Weights of a small image classifier: 35.6 epochs.
Rows from block 5 of a small image classifier, named by matrix and row number. Rows with one number belong to one channel. Each number is 128 + 32 x the weight over its row's rms, rounded and kept within 0 to 255. All counts start at 0. Numbers have three digits each.
After each channel's rows are labels from the 100 images, of 14976, where the channel reaches its highest value: "strongest on" is what is common among them. Only what is clearly more common there than usual is listed. The data: retinal OCT scans (Kermany 2017).
# convs0: first 3x3 conv, stride 2 (model.blocks.5.convs.0.weight, 480x272x3x3, each kernel summed), inputs 110-164
# convs1: second 3x3 conv (model.blocks.5.convs.1.weight, 480x480x3x3, transposed, each kernel summed), outputs 120-179

convs0.102:118099139135139171094141063126087121160111118132154072164149186117143136093125108105133140139112154122134150130116087138081129104143129136118062126125169177074127173
convs1.102:119155017158155163109142132094148166097079189124116116105122150161144180087076091122141090137190189139082152150135110035089151120086215109160162125133190160072050138125152144157136
strongest on: finding: normal

convs0.78:066154131126190076081097137134019086146112090074082162184160140124175095209110103118131179122117127086152093116159133147108170134140114123178120147120162123135110095
convs1.78:145124177165151092106179143119161138189112118100159153175077103070139126113164157149134125098158149103123123119153094121135131113081155124100154122081144158085182129109147095139141
strongest on: finding: normal

convs0.244:093100081186092112145194132171128150149078138144077111186070061090168186195216118099138118068133092090105093134125148094145135137125174069128156107176111114163091102
convs1.244:116102102147135097106099099124159146053122150151123143122132103166152077151102087141107115129134122176114123119134148129096096090092158154138067147129146103112203073149154122092098
strongest on: finding: drusen

convs0.161:089114106143208087095159096077135109114120133116170181134135123136142109106102117106143134083138160089127113191159134109092127169122172137142062174125103151130100132
convs1.161:139184138142185065115144170142118052128169097100100110124068156097100155134146134120158133134129131154105126126122170119082147178113114186130141114108110143186104157130120088140142
strongest on: finding: diabetic macular edema

convs0.291:144088103136059082126173105134107157100129182101121135122141127173122134174114073078169063113135154056177132115091173117106181146112128134121125191094155146102138123
convs1.291:133086116121117109133179139109114136060161126136140101129107122156158153137146108125137093177132101166128099105131102098162144138113118102114101111109163114177152093168111125188092
strongest on: finding: drusen

convs0.331:150120165122182129141105121173181081086127192100095051137147074129098134157199132087143120172165098071129149189107140156167139134074127116164182127074114137129097143
convs1.331:159111122153144116139128087087194159089135080145102132106087147161101132159079131051143132149155075108180112096158102176133129154137144117161156093094146079105150101199117138148120
strongest on: finding: drusen

convs0.428:171160132127132146119152115139152109139131140156096071178107107076115052177155148118144086142143103145082100127177145139074105176152159117184128115098178121175162104
convs1.428:129095159113119158134149172161137150153112124140166051123106115135160120091116091068183108121106124097112098118150146099093159145201126135187138093165137146175079168137084119151150
strongest on: finding: diabetic macular edema

convs0.7:104093160095099123167113106139093138149101126144116122116165101163081103112136077075142150115158098076167117108147195131172174106099072164112167133124120161230096125
convs1.7:151119068137104071102114142108108133152141079122131142168075138145091213176126093119124112144126127124149156128105124104140065126192136151083097132069089058150196155138155088118119
strongest on: finding: drusen

convs0.371:180151128120091167166140129177145073171115154143148099094149041124130146104067163106132151113102067197174135160169134137125156078142153098130171159203150059119103141
convs1.371:149074198104114070165157089139162071127111107125197057144158094140150139144137113074141098141086056181167122075161136158112100154119127146097133109131103148106127146148080101091151
strongest on: finding: drusen

convs0.351:190115167109132172093073161126101114069117107135119082175170126153110145119085070113138138146147120121085112151185133164179116139133128068147182177091132159130136134
convs1.351:122111119117163150163062087105136146059096157124137106125115155187147119110107072130089127114178058129089101152176122043139167130123197169125149125113074085127218000208135165123152
strongest on: finding: drusen

convs0.211:131087089165064080168122140143205135111117198173164154187090078166164173113133145091127172105127151078123165139115154124117156136136115104114154130101197153112142121
convs1.211:181120107151135160111161154150158139122117123122101120114086181136059153174086129102119126172124066126171178140140129155145126153095128173082089164111118199089171061121113090141182
strongest on: finding: diabetic macular edema

convs0.229:049044151147124113121140158175103179118102114094118135173142108129121139143171121070139173141114145087091127138171176095158123115127093134127170199140150153151123210
convs1.229:123181119116158117137160157130091181108165164134134141107119141105119125117088136162140120129187101121116143145125164127126137120104176186075090150133161108174144094212134127060112
strongest on: finding: drusen

convs0.368:084136094180078136132155126126128131122070035109143094142070096084143141106142089077157121135072047111160080150166136086080130098164119165137186111150183146073093167
convs1.368:070138093148105121123124090142121068111112133132142113109131106115225118101129135179074173075152107175141114118085113142130101160125157116123147151103145137147158134169162162141107
strongest on: finding: drusen

convs0.199:098169139115065106145090120112167102085088143187140091109073104076147090125130091138133158099092131100158125063161112142153127055154115138172072131156139108109134152
convs1.199:134120182104122118138180081108105216220154103144149063086134171128135099073160083083154161140113151131065157133095108100099146123128114091136128168171168093103120094096159159060152
strongest on: finding: diabetic macular edema

convs0.224:139135156108125105147163131139105192166159117078133146160141142183162101148159165118146086107094152106181143214111117116109155147164136153144163133130133149118168145
convs1.224:161092074126159143147115122121131146088108127074078180148153145160135192162101105072164172106054136145132156153146096138039134142081080090110078113105083096184116150121110179187096
strongest on: finding: diabetic macular edema

convs0.292:122149180124108112135130130156093114166127140113139166206136078102151160215190097140159118075124149119130161167150113130165127171106101101172159033158083154155120118
convs1.292:136065092178202127148205167134103073127102163174144136076132145132106120100098110104098123105117115138104134138165095164144108180166120055134064143149085096092115056153154138129111
strongest on: finding: diabetic macular edema

convs0.412:170099095115138136110089132097138102135164057133116098174101107100161112144169182128200164178135105129145159054194153106148165140077110158176180127176162086164096083
convs1.412:125176139092131138115135133131077131169079156167111100189124109107146141125130085135143110103195158113115097103125149182120084061150104151121086148076100103072140153139158047129139
strongest on: finding: drusen

convs0.340:179151132148067110118154082133107121111109084099104120168155144082134111133198094091143130129165160157101171084213096149136119100175088154104139142189117166126162133
convs1.340:093173113187158081145172138133092119124133149136078125150079116154129152152139100088102147102165107101079124105174146113129124182092155127154094111119128120091154153176133170113162
strongest on: finding: drusen

convs0.104:090091102207057084209108158101063104123154143097134151217095086125121092146122145112126129097112131098122094110171121117116072077152135132148169145141121113141162119
convs1.104:112119100100070106130147117134117100200142089155103120116107174145130104139132082143096143140120147173074168092137089097141130137090146135140104190100068129185096147057124155128106
strongest on: finding: diabetic macular edema

convs0.192:106099143083126104134149118112095107091136109120061080130094164076141112083101115123120148102128161111098126121116109134132108115181074102141112175120164095166105131
convs1.192:150223193130120179117122139124162132194111117156117129129161180170024138144090103175087129159175182140105154159118120138094132166111168129184139104141113130144096106170131154147139
strongest on: finding: normal

convs0.146:099149128116078135136134148114086117081084133129137104153090106111156139124137153136138192188146114114150164147138136099225148126154131088127158136146107138088114101
convs1.146:150150123098114172149224105089154116162136147092180093101107117088151167162160135112117112125129138201160180148133157209137105163130171160139085136156121127095128074127130142095215
strongest on: finding: choroidal neovascularization

convs0.262:105177098119092171199134172114152126163108097212102095114117132116135121141122133088108108126108099129109101126103188134126101134125195111122089129164162109128119137
convs1.262:126152152113123144129128107094091139065123151184126070155145201060143124075144095127151101185149097144080153126104091127124140082056126113149141108167188130110118126117109141028134
strongest on: finding: normal

convs0.47:137104129130134125134092116147135124147134093079099147092113094099115152099111108094152137125111087126120146065120091117096197142135142180167126088129150117114255133
convs1.47:165136176080059123087120113119125161129146056121108096094104125117162128134163100092110116102050050110162154088113117090090155125170163108111168154176107141193122103132091138149141
strongest on: finding: diabetic macular edema

convs0.313:106167120103142104154170150081095124092120113095069149104110162116154101111119130148191145111145129104133097156115104122119081082139189093181116138156119102105135161
convs1.313:117118107164155136076116157155117163125129125120135140081201150165123083098124145165117190116142088112078145121149129108137077122109066092109158173133144118080099089180191122147133
strongest on: finding: diabetic macular edema

convs0.419:138083063125113149154137114156092142110140145100124170117125139147071136094133116103153140082142141194145123099158145123149187153079095139076116157059133096115048139
convs1.419:117131145158134137144107071158073189130173140098138103111123143133165135136118192106137060180119127093118123107139107136163153106086131159146193086144151101100081081095125134153125
strongest on: finding: drusen

convs0.466:154161143196134137124165098149122153136111070118119095154190114105114207175136149135098180100124129125133133095164098121101089139114113118109148164144114226094145076
convs1.466:086112146157113139051152141145136065135151114102151152137145137125094153141128105127108190106158062153147088142189142102125142141156144123107104129117125169138151091155186103164123
strongest on: finding: drusen

convs0.478:136092164154136148140124145106139158095107188146107119167166155119095128120176131197165116121127141126085108131064189152163119113153094155131141141154120135092103151
convs1.478:102133130142137160075137171159147103068166174119118118129111150179151071142066119073122106153110099125066133084109136097117103053089118130139160096171071145169165187194153152193119
strongest on: finding: drusen

convs0.225:121172091135104127124145163141114163125114085146145151110110082138136126179184110102125143152130162101126159059067161124062163189095160085098136156131144197137137102
convs1.225:174136085151159110155124101118128163070148123125118167134115136114113124100157168181154139125169134112120138083147140120127159111130104161106148164134168125129172143119115092131121
strongest on: finding: drusen

convs0.103:093173176101124130055119070170156084129135109123163150168149179154089107181094123108103095113165113111129182082171081140160116191128126150111096113167109168099152130
convs1.103:120143129082137067116133154095120100122128132057101122096043124109163142082112108044110116146154151127155188142107140090088102122105095098103039080138108113094101140118137149145076
strongest on: finding: drusen

convs0.357:108138054094097133167159127157155098133146150167145105176113068130117152187138200110115150148181081082145111135150162109146192053133106151113089112134159085162168136
convs1.357:160116148056137095166136112129143174089114116143131119105077130144110134162119100146128083170118113140134172137149138066153148101175087131121119181113097046129156097151175085047146
strongest on: finding: drusen

convs0.277:127136109149112091152060110129114115086129162085129125112142107125181111129127140144090100127157128085066095108113134090135134092156149143158120185153137090096123140
convs1.277:149105169113152068133103086147175135119131105144145153104082151191145126148124106191106151089160151137176070108163129150142131129160098067167164112122080106152178084135138071170199
strongest on: finding: drusen

convs0.374:091102114143140110158045152098115194081170119190110110155094105153115111158126180194123128135170167116087122148132128128148117168106112106115123085208173078148096144
convs1.374:123137100150161097178110114124166137115169191138201125117124150156114119168139138137110082083115156179172116139089178118170049123170137151162141132158125064143137149092108062215103
strongest on: finding: choroidal neovascularization

convs0.230:095156120086142163087121110125117097115130095085126146152098115092133065139156052134137141138123146156131112154109120154159148149127178080141050160099197124151092151
convs1.230:135154119121085133127088127099139150119154105096077148085147068153097130120128154137161119130138081157106174158108086119143112110172127078162123084165124132146146139160096055192067
strongest on: finding: drusen

convs0.352:173080132138089078131127120168092150147098167112138155170168125156122066195210119130194191137141125078152133164171158133108167124149150135111153174172116177164161077
convs1.352:147078092111149056093170090150175137082115114118169131162104107139164049120136116159129128100138141144138069165093113084125089102116146139081141096126108091160218098127126112119117
strongest on: finding: drusen

convs0.15:124145125130129148110140153151057087179076087098109170110109106150148132133122114148122124129135123127139152096109123155102127075119150125155132145079142122143135114
convs1.15:093154145118106177148144108138181091043132072117125109125128119146139090076129210173106140148130063143114137150095114172108153113158128100123130179124128187190204155132133123164123
strongest on: finding: diabetic macular edema

convs0.188:069148102164042174116083151109141122177183122178068115133120124119090147187085078139155120109066168145121131089148178149113096091142101120114106088142172130152088134
convs1.188:147154168123114153155131130120136173084116183164169139150111215126090124114163097157162136122139161112142144127120080100186120091162118080070106113142150158157109073081147120091155
strongest on: finding: normal

convs0.32:152148114099092122137061121103124122155149108120117141116152103160126128211096077113142126134118085110136129131102135115107143181114133162052167113150119086116179151
convs1.32:108075104147158118147229164145127074111114141073163086092151131115164180104023141093157165164157137125093182128138175093148107129086085123122158158137134120155164161062122121158150
strongest on: finding: diabetic macular edema

convs0.187:068124077130080107175170129102125073129094132129093138210117146193138158111034127112141132115122052136130126056144123112110102121138113177136153108096152113140075153
convs1.187:114122183105180131189135153127089128147136145141122113138092145099157119128131131095139125103179117101117173133112141229106087102100175099115106157138146162101143118191127063074151
strongest on: finding: drusen

convs0.275:118119116146101106115069075176137167132129104116112076147149115184154135114140128135126139149188104099146166046172125171161131125147079083124183149165163098123104132
convs1.275:075171157141114107125135124124162113134090149102126162106060088140147131181156094134120133137161108049182133128135153121148115159159140145130118125118112134139193181213099148094124
strongest on: finding: drusen

convs0.423:148183141169162139090081100196178110205180113100106097091163139136154102137122124092148139149138123067081129143116196132107112129132132116113132122144117163154139140
convs1.423:119061124120125136170159141113132092100098081147158113136111112162151186139120108112116107163128121063192140118116101038150093133161103076120108104075154143159173049148111103159129
strongest on: finding: drusen

convs0.144:098154052148092113138107070124103131146134144148150061117131133155138131043148117136169153125158108089088130095128124162129169157055112121070100156143124177195163120
convs1.144:151128130187147103087136141154098116077080146100103174180128127142145106157126123131118097141137131154132094075134089057142102138110112097169129134123127118158143114154106081160153
strongest on: finding: drusen

convs0.372:152093155127136170102148092089170094144075153157102143176088099092130115105162131085133123127122092106186114134134096108089117109122108150145107157061165091158118108
convs1.372:122141100122143197124108116142147162115120159110144084119116128115151102132120129043140157178153161087098122101123139111128107121086093094155125139139103129077038163118099127090112
strongest on: finding: normal

convs0.462:200175127140087186160157115111099115127089094132107114131183148096122124085105098118111122166120136117121164100151148163129186126155139144072177173104108103168067117
convs1.462:141092104145166153136082163138157120138148141148193076161101107123125057060076113148129114163042133128136141093118140087136144126172112117121113160157084174143083169201127147175121
strongest on: finding: drusen

convs0.345:120140094116038117090146097152144111117134177128148085141133061108141080120103147104202107133145157118141081075164099095137135175114147125132100124082150106140190121
convs1.345:116101107125119133090122111160172150102129112091121106084123041159134132101120106102186139145108120112110196140050162123129172098171144107104126118191184153182172055123103209080150
strongest on: finding: diabetic macular edema

convs0.136:120122213142219164118134190109101162096076068114152117132142099099149141176119120134153137142105120156130140191158062110136110088146148157104147113145109059164150150
convs1.136:122186119133138125142121150128144226118166134043141115154100144142138147090200127097082143073104136080115137143148157041142113177144136159113207106089147111167146156087158154128114
strongest on: finding: normal

convs0.101:140129118135141134076089169118127124118157064043180131155147113148124037079121107159133119162099149165146138125107164111147146113139119132098142138089158168110054127
convs1.101:136095181116114119144134121174175103132206124115139094128106128175077128131136120111147139179153163138082180104100091116104125089129126160141127117097121122131124091166107126156087
strongest on: finding: drusen

convs0.193:144130103118131137122166104132120084102162131132100120181127123167077172095134123145127150139175113155102148055110167092145108171101148059058093099108106143058071169
convs1.193:173136133134154091074106141126132093117111161134068147145110127154079109157151101134197093120153002111159154116094119112120078101155119137152135199132107155163109051223095149129095
strongest on: finding: drusen

convs0.167:138129115146108113138122098135117107104105055181121191161120138099110107158160096150150111113212045165208089107203149108135117079123085140079126124121169087161100135
convs1.167:121133148116111136175149132145090131143081125153088118140071137151097130164106141148105140107158120145125105149170123152150126172206113187166173109160112108085187142129112144159121
strongest on: finding: drusen

convs0.344:132045150128134129080141083131139183126083079184138112179094147113125110090172111103117115157106120128153135116153127129112111136145067123123137106133167127120130177
convs1.344:161136126118133141131147123141150065139160127142114108094103119097111124142163073109137101188172110121154154163133148144133134187118162089077109101146143201115221161178134181113087
strongest on: finding: drusen

convs0.396:203085126047123162081088150145078156149113127131140182095140105143116118139174185161163128135139157094160126118124110174108056156145147057101146167166170171133137093
convs1.396:173156106112137124144208138108147121139171098059116112110118122157070175133183149123155130152132180133122106184084166107095163137098136084140140110118126116161103169114127126161095
strongest on: finding: diabetic macular edema

convs0.450:120116096128027141119094111058181141115120115190102101094129106178131145087181143141138120172130104120160088144137141136092082119138099128110147174141176164151075086
convs1.450:159181155092097125151076141133106129129140159142141112136041168171086155150096102174142090140131141116083095178163128154118121124098147178142130104111194155172130134117163140112147
strongest on: finding: normal

convs0.165:123170149140134121109129156177120109147128063099148138133183090117161074105176146138181093105141161140133126096179084112147075106117111094089108148080156078072123125
convs1.165:164090124133159191150148196119088074130110165110077097131079113101067154106119109102133141134154106115072111093144161149092158099190105162079123098141111133066163095129125128101103
strongest on: finding: drusen

convs0.430:120119099140181118156162102133153133132074110089130070166131179112090133183188077113118090130129180084142148065098152089118136176166135063090131186158106191135103085
convs1.430:108150088108140160107088088125134134085134175107143160098074164110206138088131160099146142115136133155170119163156147087142078080139110080103115095102164166167190104102091113210121
strongest on: finding: drusen

convs0.210:149193164150133090155160128118175102171132091134145143087149080153117156187067075128145145089104137126089098141085185111146190140174177134187125091126116142158131093
convs1.210:124157161117191117071143096158132184120092138123114148142153170094180083113131119039144112175231152191123171110115150116160173126128119150097107109109137153210079118145095106096158
strongest on: finding: diabetic macular edema

convs0.238:102130133142088102150138080147147117170091113069109153150140085102160124181181112134141161162167141110156125054147165114098194114093063154143145116100116167160126129
convs1.238:136123097160123164105151155087176166133052107194080081163105112133110098145143101128182136135132177147100092154103164118156100111136117156145087132120101111106233083159144163149112
strongest on: finding: drusen

convs0.398:162111172124118105106167192107132113165144126174118097052094097101107094068113106125085102137133151127093168078180155133143163127139109123173162117121085159133148130
convs1.398:129113124140137107155120123163126066076114106089117088143138141139126151131114091105070122174120042114151125121126171067133088168149144107125110089137063159105135166114134165141163
strongest on: finding: diabetic macular edema

convs0.311:094110159113111112162134112123144129114114150097126108104118175135066132085124113140146140137151177099171100073131208128110146122148113187094145203101127189169137128
convs1.311:137116077187129117054083143091152084078133133126147123129074139087096068137128145136146104157125179139160126156068160112121148115119146165164101126171107108194137132165060150107105
strongest on: finding: drusen

convs0.2:090117094111146156180113091116106153150090086076081129147135101135103147141137024133094129155146124089104161105100079135114103083172142189113144121168089135080132089
convs1.2:142130141133159138086111098126130138099083157080127090039144156093163084110114137145150140094141123164068087131150125099056177144096180048151102155139088077146200144139092127149091
strongest on: finding: diabetic macular edema

convs0.121:155071149167115112162129132127144126139133107101090134154059142127142138094188125098181151144124124059143159180151144139182170099129142102156150212111127076220109154
convs1.121:146151122132142090101124149131153147114049137132190105154109065182103074219153144094124063130135193171115110139125125097113143118107150127165130086107085119121128082087142111181112
strongest on: finding: drusen

convs0.183:052183141161122100101116146123156126102099106144102084094183085122140185113114103115105188150083147105145133073125148127124129155148156096139207193082156177114106102
convs1.183:131105086127143135176147100106146081102099150140114184120084088103152110097110133147122084130113117122143140110120140153163113104128113135109096128078134154137159130190100122104106
strongest on: finding: drusen

convs0.256:078122087059159149144124123173127120110095085123153125139148138115094108045069140107168074152138127171126173131123144134090095119140093139103137116093172103205126163
convs1.256:157177116081080152126160160142142145159122108101122106144143113142157112144150114150161110146096176155094142144167124156070166076121119087118124112084163109108198095194128061103113
strongest on: finding: drusen