Rows from block 3 of a small image classifier, named by matrix and row number. Rows with one number belong to one channel. Each number is 128 + 32 x the weight over its row's rms, rounded and kept within 0 to 255. All counts start at 0. Numbers have three digits each.
After each channel's rows are labels from the 100 images, of 14976, where the channel reaches its highest value: "strongest on" is what is common among them. Only what is clearly more common there than usual is listed. The data: retinal OCT scans (Kermany 2017).
# convs0: first 3x3 conv (model.blocks.3.convs.0.weight, 272x272x3x3, each kernel summed), inputs 204-271
# convs1: second 3x3 conv (model.blocks.3.convs.1.weight, 272x272x3x3, transposed, each kernel summed), outputs 204-271

convs0.213:078154146103145146132099133142108121115181123193069113155116114163136118136183102060141133101111156163086078157087162151135151144163094156117108125168157085131169115127134099128125117185123145120102157138
convs1.213:125149188138101164182139064142128125135118116066158139121160130116165137060174097193122078159135149135111150127118090069142150118159169113106120147121099142101157135069148101051086158135100060143135142084
strongest on: finding: diabetic macular edema

convs0.129:156150126120151121149114133076085144134151088106150118122150163117071123124095143155119141064141150048087183116120116239113092134163136162184199143160129147126156122093190056100149152100126176153165140124
convs1.129:145184177136104136096114141085106141119093123171120122166132151115114166212127106130113093156113145173108179130117123101111111152059131107201166084107128156137155139113122144166172170141165098095156105132
strongest on: finding: choroidal neovascularization

convs0.145:042117148133152116116149139112160125152137067146173167141169186107120192114131163131119094096177176072130138098109166146106111048120077113133122135125131117145116118099179111133130151073091116179146144159
convs1.145:131155075113132046160134167139136153092119118166148148070080166087214112129125114164125122086083173120076110115137119109112130160189106151095086119159083101109166126175144133084146154111153136114126100111
strongest on: finding: normal

convs0.210:068161133148161153143083114102095214116140098097104121108123106099121147125101120166159088138136131123102084126135076152150123128118074112130120089189063178098098090127163131090134147139107074075073203148
convs1.210:104198107108099156145179117126113126176089180182121142111075182124167128156074114139194129139146109119126152132161093102146083117119151100140079125146088133102121067142107166137146109100155114134132166113
strongest on: finding: drusen

convs0.177:053043104084142150082115123133126144125124178155092136105131193142115132144167102151053154140131165135173177102124148089124185109105119147119100178092098148117150182110124104075138151116142123104102184121
convs1.177:160162094203145049105095147102106101119113113192118142129148157116125099157121042136116130112128170131180123156147119178122063162090118165146120126101173153137070127116135169118129072113132075158118132112
strongest on: finding: normal

convs0.199:116120113155116125157096120125141087120176089093104112111117089090075084106117100089104156221172144135137114073123132134074159122089116204101131133111111115116147131120076121097102109122200133139116130153
convs1.199:173132080145175151124165168122113111063215116040129121079076147105164124146129131134145099099170135137103133122103098129109201192153098118108122083143116157204163111068233093067135139121155146125153108161
strongest on: finding: choroidal neovascularization

convs0.9:165190109155086128142120163163187152105119077097130148184110092082125153100145090094169096115100179069135136078123091108112129143064171139111096136111145114108139162069153176129121136122067131111076079109
convs1.9:095134075148164126109127085173088203102168100172118100095095124134097169141158066131062153117147132174130116055083133113088111147136075126093140110098114130077137075155146178168096131152102091134113157109
strongest on: finding: diabetic macular edema

convs0.227:102120110112116147076171113129128075060099153096210109148197132128073093110122157088118118075133165101131114133110135118173155147145135136149208102125148085141149124138183117104089169125109138128101159129
convs1.227:131080163135122104074133126101139134136115098136104115115155084086114152128113137144062150136111172214099055161090117095100120087063133096128142114123112127159152138090144087150193053102120095121186135102
strongest on: finding: drusen; finding: diabetic macular edema

convs0.200:051147155117147115115112127130141101179144157109157148151066110094069180159115110122088082132142139099141148062114131068123087121202107173142071136145113141146106143126119149117033139100121158134100144128
convs1.200:153030117190125103148127147156167158114104095046127154119142093102164059120139080045140151091124143194167138131129161129064214121161112108139171168093122125111137134148149173117186101127108144115073154150
strongest on: finding: normal

convs0.246:184129114183132146126135113112172138133119078096135121144133099145150160155117131146135146129126144114090155104164119110159126192130150133122143068113098089170130144082110149109155185125087126105107132141
convs1.246:123096066093119119114099110140154132127124096103106119160097109106110154131122140067086095108095119103135108113157178149093129083186115131145126086088149135096095059093106108229164085144125113141107119121
strongest on: finding: diabetic macular edema

convs0.60:065110087143105092115118164097123092137113100089154132129119140124135103100131127070138123179208123146069137153128148134133157166115153080131132117131155136180124099123097094145101137102152050100084120084
convs1.60:161094084153117101119103148094169114173115133091102145137139097118108162178128124139107068122124150100225130105088169104112139138122175113093124149070163143152114209122105127097104126126136140105188135113
strongest on: finding: diabetic macular edema

convs0.78:131111126137146110100163166143142123175043101142173154150124049125127124087096073118131097093174149114109112104117109138197115134177122093103140150146167115092152121108104150139120091179172165117138142079
convs1.78:114136122119112109179096129151128098060114083168095144106147122150178076140116154129138115086144115117098154135146089049113108158154073095113167143123126134117138099154148146151111108157143091091112126164
strongest on: finding: drusen

convs0.174:099120136149152133076081145117162137139117205133149145112170169101115152144115107129106118197190107115167179111118142113155087118076097134151070141097097086173132133112160145135097160123086137158109112138
convs1.174:143113176119110157127121168121120087117119149072166096089132107102206072183159138074132122158105164204089120163154140100146079099109133213106117138072163129138105155093152159088085154155101064099129104103
strongest on: finding: normal

convs0.156:143139124157163117098145133047132157182062052124098166166080123166146109138112097087164142166120113168147156178131155082140091127101129127162062099150140064125131048096083143132114102163106133096128115107
convs1.156:096124102092093071149101137102150083133105127096125157132091130108144147142116163106105096223143114096075113101169091123152188140161149114131086152112119156075140077119102109134112080089085122084132089150
strongest on: finding: drusen

convs0.20:089082117099116103108095170113140111128060142122138153108175088123104139178104143131116168170082168136192127091104156153124130079091127099167141090102150117125136127114157157063111162159144121210122127174
convs1.20:148165114149142092140143128145162152128101082082135152108164122100183189090136137130151159187137113122108164081136126159136172086149186183098113141115162110169144118139169144155123154106100120128107121144
strongest on: finding: diabetic macular edema

convs0.124:191106168108189134117114192126112195031125104113148105103156077145101131124097161151133107127141108106105189106168119136145119080159083110116151127138104100107160150140142083112099117127178127171146163176
convs1.124:038148174120109136145083083220104219102119119080092127128134119160144112062152083148134149076086126173156152133138057110082157134140101151164103096132087145128097145158118130151086156100155155142159091130
strongest on: finding: choroidal neovascularization

convs0.8:183118081079151113136129159105151063142134070147091143113159116126051135128135157108085135116101136151103152103140078114152085128115194141056133158143178152186089093070202162106054153139117142182151146135
convs1.8:125166162126102140094109094101130100114022143148146153083143096120107064099147155115189132033091090141092158098132162102095126144125157102156137164115143143106166120138106138111140131118094173116083094157
strongest on: finding: drusen

convs0.15:173140141115113148192067140139102103105128193102084120114120122110138108110139082116105157119141117116134164091135111076104184135088096182098151095117082105087110169098167071102140145090089106122158155134
convs1.15:141167086192099136101177156138143141100165115111171107101110098094047113114132104138116143116110131172154097081123115097139058141089174113199133131155161136113114107161141087147124078178122060081118155113
strongest on: finding: drusen

convs0.122:121137118156156138159070120144145185077140119147096142123122224089078177097118094185127091121144117173116132093162125134111142062127169105092097130162163070127178106099141105106130102106087111120146143166
convs1.122:111192094140148214168172117122156120166181146127078141148081119144153140075148132148156098100149116115099087080102074113178123107065074111111130058171096115134104074160130100122101124088097072147149137106
strongest on: finding: drusen

convs0.136:201075158141125123135134131116127136055121088166149150141124133192075135186129121126150088054106127097095142133162135165063120144084177100141126126122131105128151135087114116152136162097076137126149106156
convs1.136:148108142101150067146144063107129148133110120127104113140128074142149179179135163170106089108091158027137122133128139184118119096116120134133127122112151140193085163137115079117088095165130090114125135111
strongest on: finding: diabetic macular edema

convs0.119:109108121123138079125035149116174076129102204098074127168137096123108192161134114142091098180155117128161181117087138088155117105150083128169057116107103106152120178124109136077160142121178133133106125073
convs1.119:132141140115087178088129144095110092104124098084140093152087143136085044165053136108143095088156137119095127154149164186124135176166119146132089123149107099089130130083174202119145133192111120118097116114
strongest on: finding: normal

convs0.51:191133115140131151149178140084093116157146109064131096099125099150099129158136106151092200132074127096153112111131108177125134103140166132159104100167130111140078184123126130114099153127104134139123109183
convs1.51:119148078097143062138114136131180160108108132182085122188034116129101075118109140141161172176124121137130151138151151007111166147163127151101152083071143119137137122072135132092120073096114120138103143183
strongest on: finding: normal

convs0.267:129114112102186134145154107157187110140117104100114172143131118123115155121082108077057120091083098121063079132106161134160091139142076021122065125138118071104129094128063108121161056098161176135159110029
convs1.267:103136140160126141166147146159162164116145142175126089111181061108035070189155102096153107103084113171104225110117127206071106088148107145144133130162147079128110119123167137156124121093125078123136120145
strongest on: finding: drusen

convs0.184:170143170140130124068151092099129120107154123128143179091155118080105083115104125092104137119127127104134152093173155159121141084091118159179154112151140107105148108145124116115118137197079120191105117126
convs1.184:148146115055113147147154152154117086078131089109190134140115120164076123111162156125110145095133129144112115144083101088159112121081136085131075130113136127120136145202089137103153135091096146121160122101
strongest on: finding: drusen

convs0.67:123116061096153100125125107065114190104131122175163132105178160152115152154104126116136122079129129148114138150162104081171125134103093077155136116116138123130114128123107106137154136142205158132138142112
convs1.67:121165098090123130104130130127170184092111114068113165101106115182161119079089130137149128135122106136141126160126069050114140152118128104106131131082107174141138165140133115110102122117164113123142106157
strongest on: finding: diabetic macular edema

convs0.151:101127145101160126177119097100123118131163137143173123102175090102078124111137183092142202161136103156161187124202211106116145128052171162155146180127163101107117130077145128073131129171141107165140085153
convs1.151:118094100150079122186156127084099125080107094072084120098136107148122115164171161153176120104108148137112094188094099043096088165148143060146104099117105137173099119116142115104070126161121130128146069128
strongest on: finding: diabetic macular edema

convs0.14:112118114143177097220090131148169150137115120078126090108138133113100105183179119144160114125119094137107122147092147165192057127135108178121092142074120126152151099117084148141128105182086096121129162158
convs1.14:174110077155144156107156112111096125176147164109119136114126121129112179073136121135120078147135114139110119164127072086156110138172102113102119063147138109079121126130115143089119131091100081120128078130
strongest on: finding: drusen

convs0.121:145100127178110094056205081112121161072139103089121120111136137140121113138093137107118123144194207106104077136154135151173187126102095187133175127139130145141168136159146126088090156122019103090113102115
convs1.121:080140121069093096120092106217105067109127095120119154175138106109110160096181166088150172101155128111142184170096083104085132132095197136141118140133135076142076037152146126045098111099182086125168146099
strongest on: finding: diabetic macular edema

convs0.35:158198134156195171179161102085161117190152114127117181169139185133129123055138112076168116083131141154097173173125139102089140105106095121098209105098161166125147116162144174108111097145167137122086135107
convs1.35:138110170156164055140124088204201140084146084063107112118147149116140044096166148129166106199117143149093058160107096118090136106100125114088133102069092107139086081107152138087101117084180140121124126118
strongest on: finding: normal

convs0.250:131146127117091181085100130118131107075151100078129088150140128153105126152067086135099119093172146075120180145130116120112105078159075065158147137147165095122166128095163134136096138139104146130165183140
convs1.250:135187212126092123135153126114134158175052122127136185097085119113134162138141110146133173126130062084051096122067118158077141101091131087130191094129082183127079141143112099072130060118105053096148152109
strongest on: finding: diabetic macular edema

convs0.127:133143074110163083106080168131113181125124161130186144100152091100043119173131188154055156118086145186157152097137162088178130093150110154137081171148106161130102100160168163147135158184111118137129168150
convs1.127:110158098116085163121139105122149134136139195119086079098088133163158077048149140135115114099120104082151112116119123098175147139087177103153117156145107152157113194178100132177108170123158126162102090192
strongest on: finding: drusen

convs0.1:132150114073106104091102135082102115164161147073159099130088098137068138071166158109089146075192110134147153119131122117151109139165114153193159140141142131069133158202066170072115129130057100128131136109
convs1.1:049122105145145123146147170153087072165151145132103103126093096090146148090091129100114114146123143102086192081109078157065056172120100131087094096097108126139099066104134116155147098113144122150126127157
strongest on: finding: diabetic macular edema

convs0.64:024164104090133145103064186172067118168132060169110140165157104161177138152127153183161106152175123173142140115161123189092080123133135130185054128145108147122121107122079111116127132158093085105116118095
convs1.64:156154119150109087124146114153095091107140157121112125123095195080072097084076137113134154133113214158101057135131095163166102148127135123161111115136069150158118109081080152126132097145138150148084144125
strongest on: finding: normal

convs0.106:162140155101088109157123176154148118114058091145096141127130126138147100108059136125165113147113100109037156118120105153175173092128111070143171125091165134127110096123058125083183114131101148097087127107
convs1.106:083086142079134124109140118125180130151140111173108182117124138173176114141123127148118153192066169124097108084113107153110136122161068147105090087094095089128134110138079099133091149148149148112136087134
strongest on: finding: normal

convs0.222:168088147156116088123225171109091155182129128141113133125089148141100115133113125075126062105115153122143119124086199131101162134162087137083154135086132114105076118102136122058165121062161129148145117092
convs1.222:120082089143136127116071180116093103123071096125111137104110150104139200162133171098106074176075115122139168127124123136080175147146128099092106065131101223132179190106148140077210099104119149106148135089
strongest on: finding: diabetic macular edema

convs0.233:189078124125138095121066100107081125147136110060064131143098105117082150087116162163131095191098098080116138147078124130128084142120162119145124166121092060106114125141151140127124093113160142136158139127
convs1.233:150147087184096168119106116152070090112123101132122095108163104121112049040109141074164152114120187112138151099136165176142139106103143077151135098158121135122078122148095122114184132129166132134063132095
strongest on: finding: choroidal neovascularization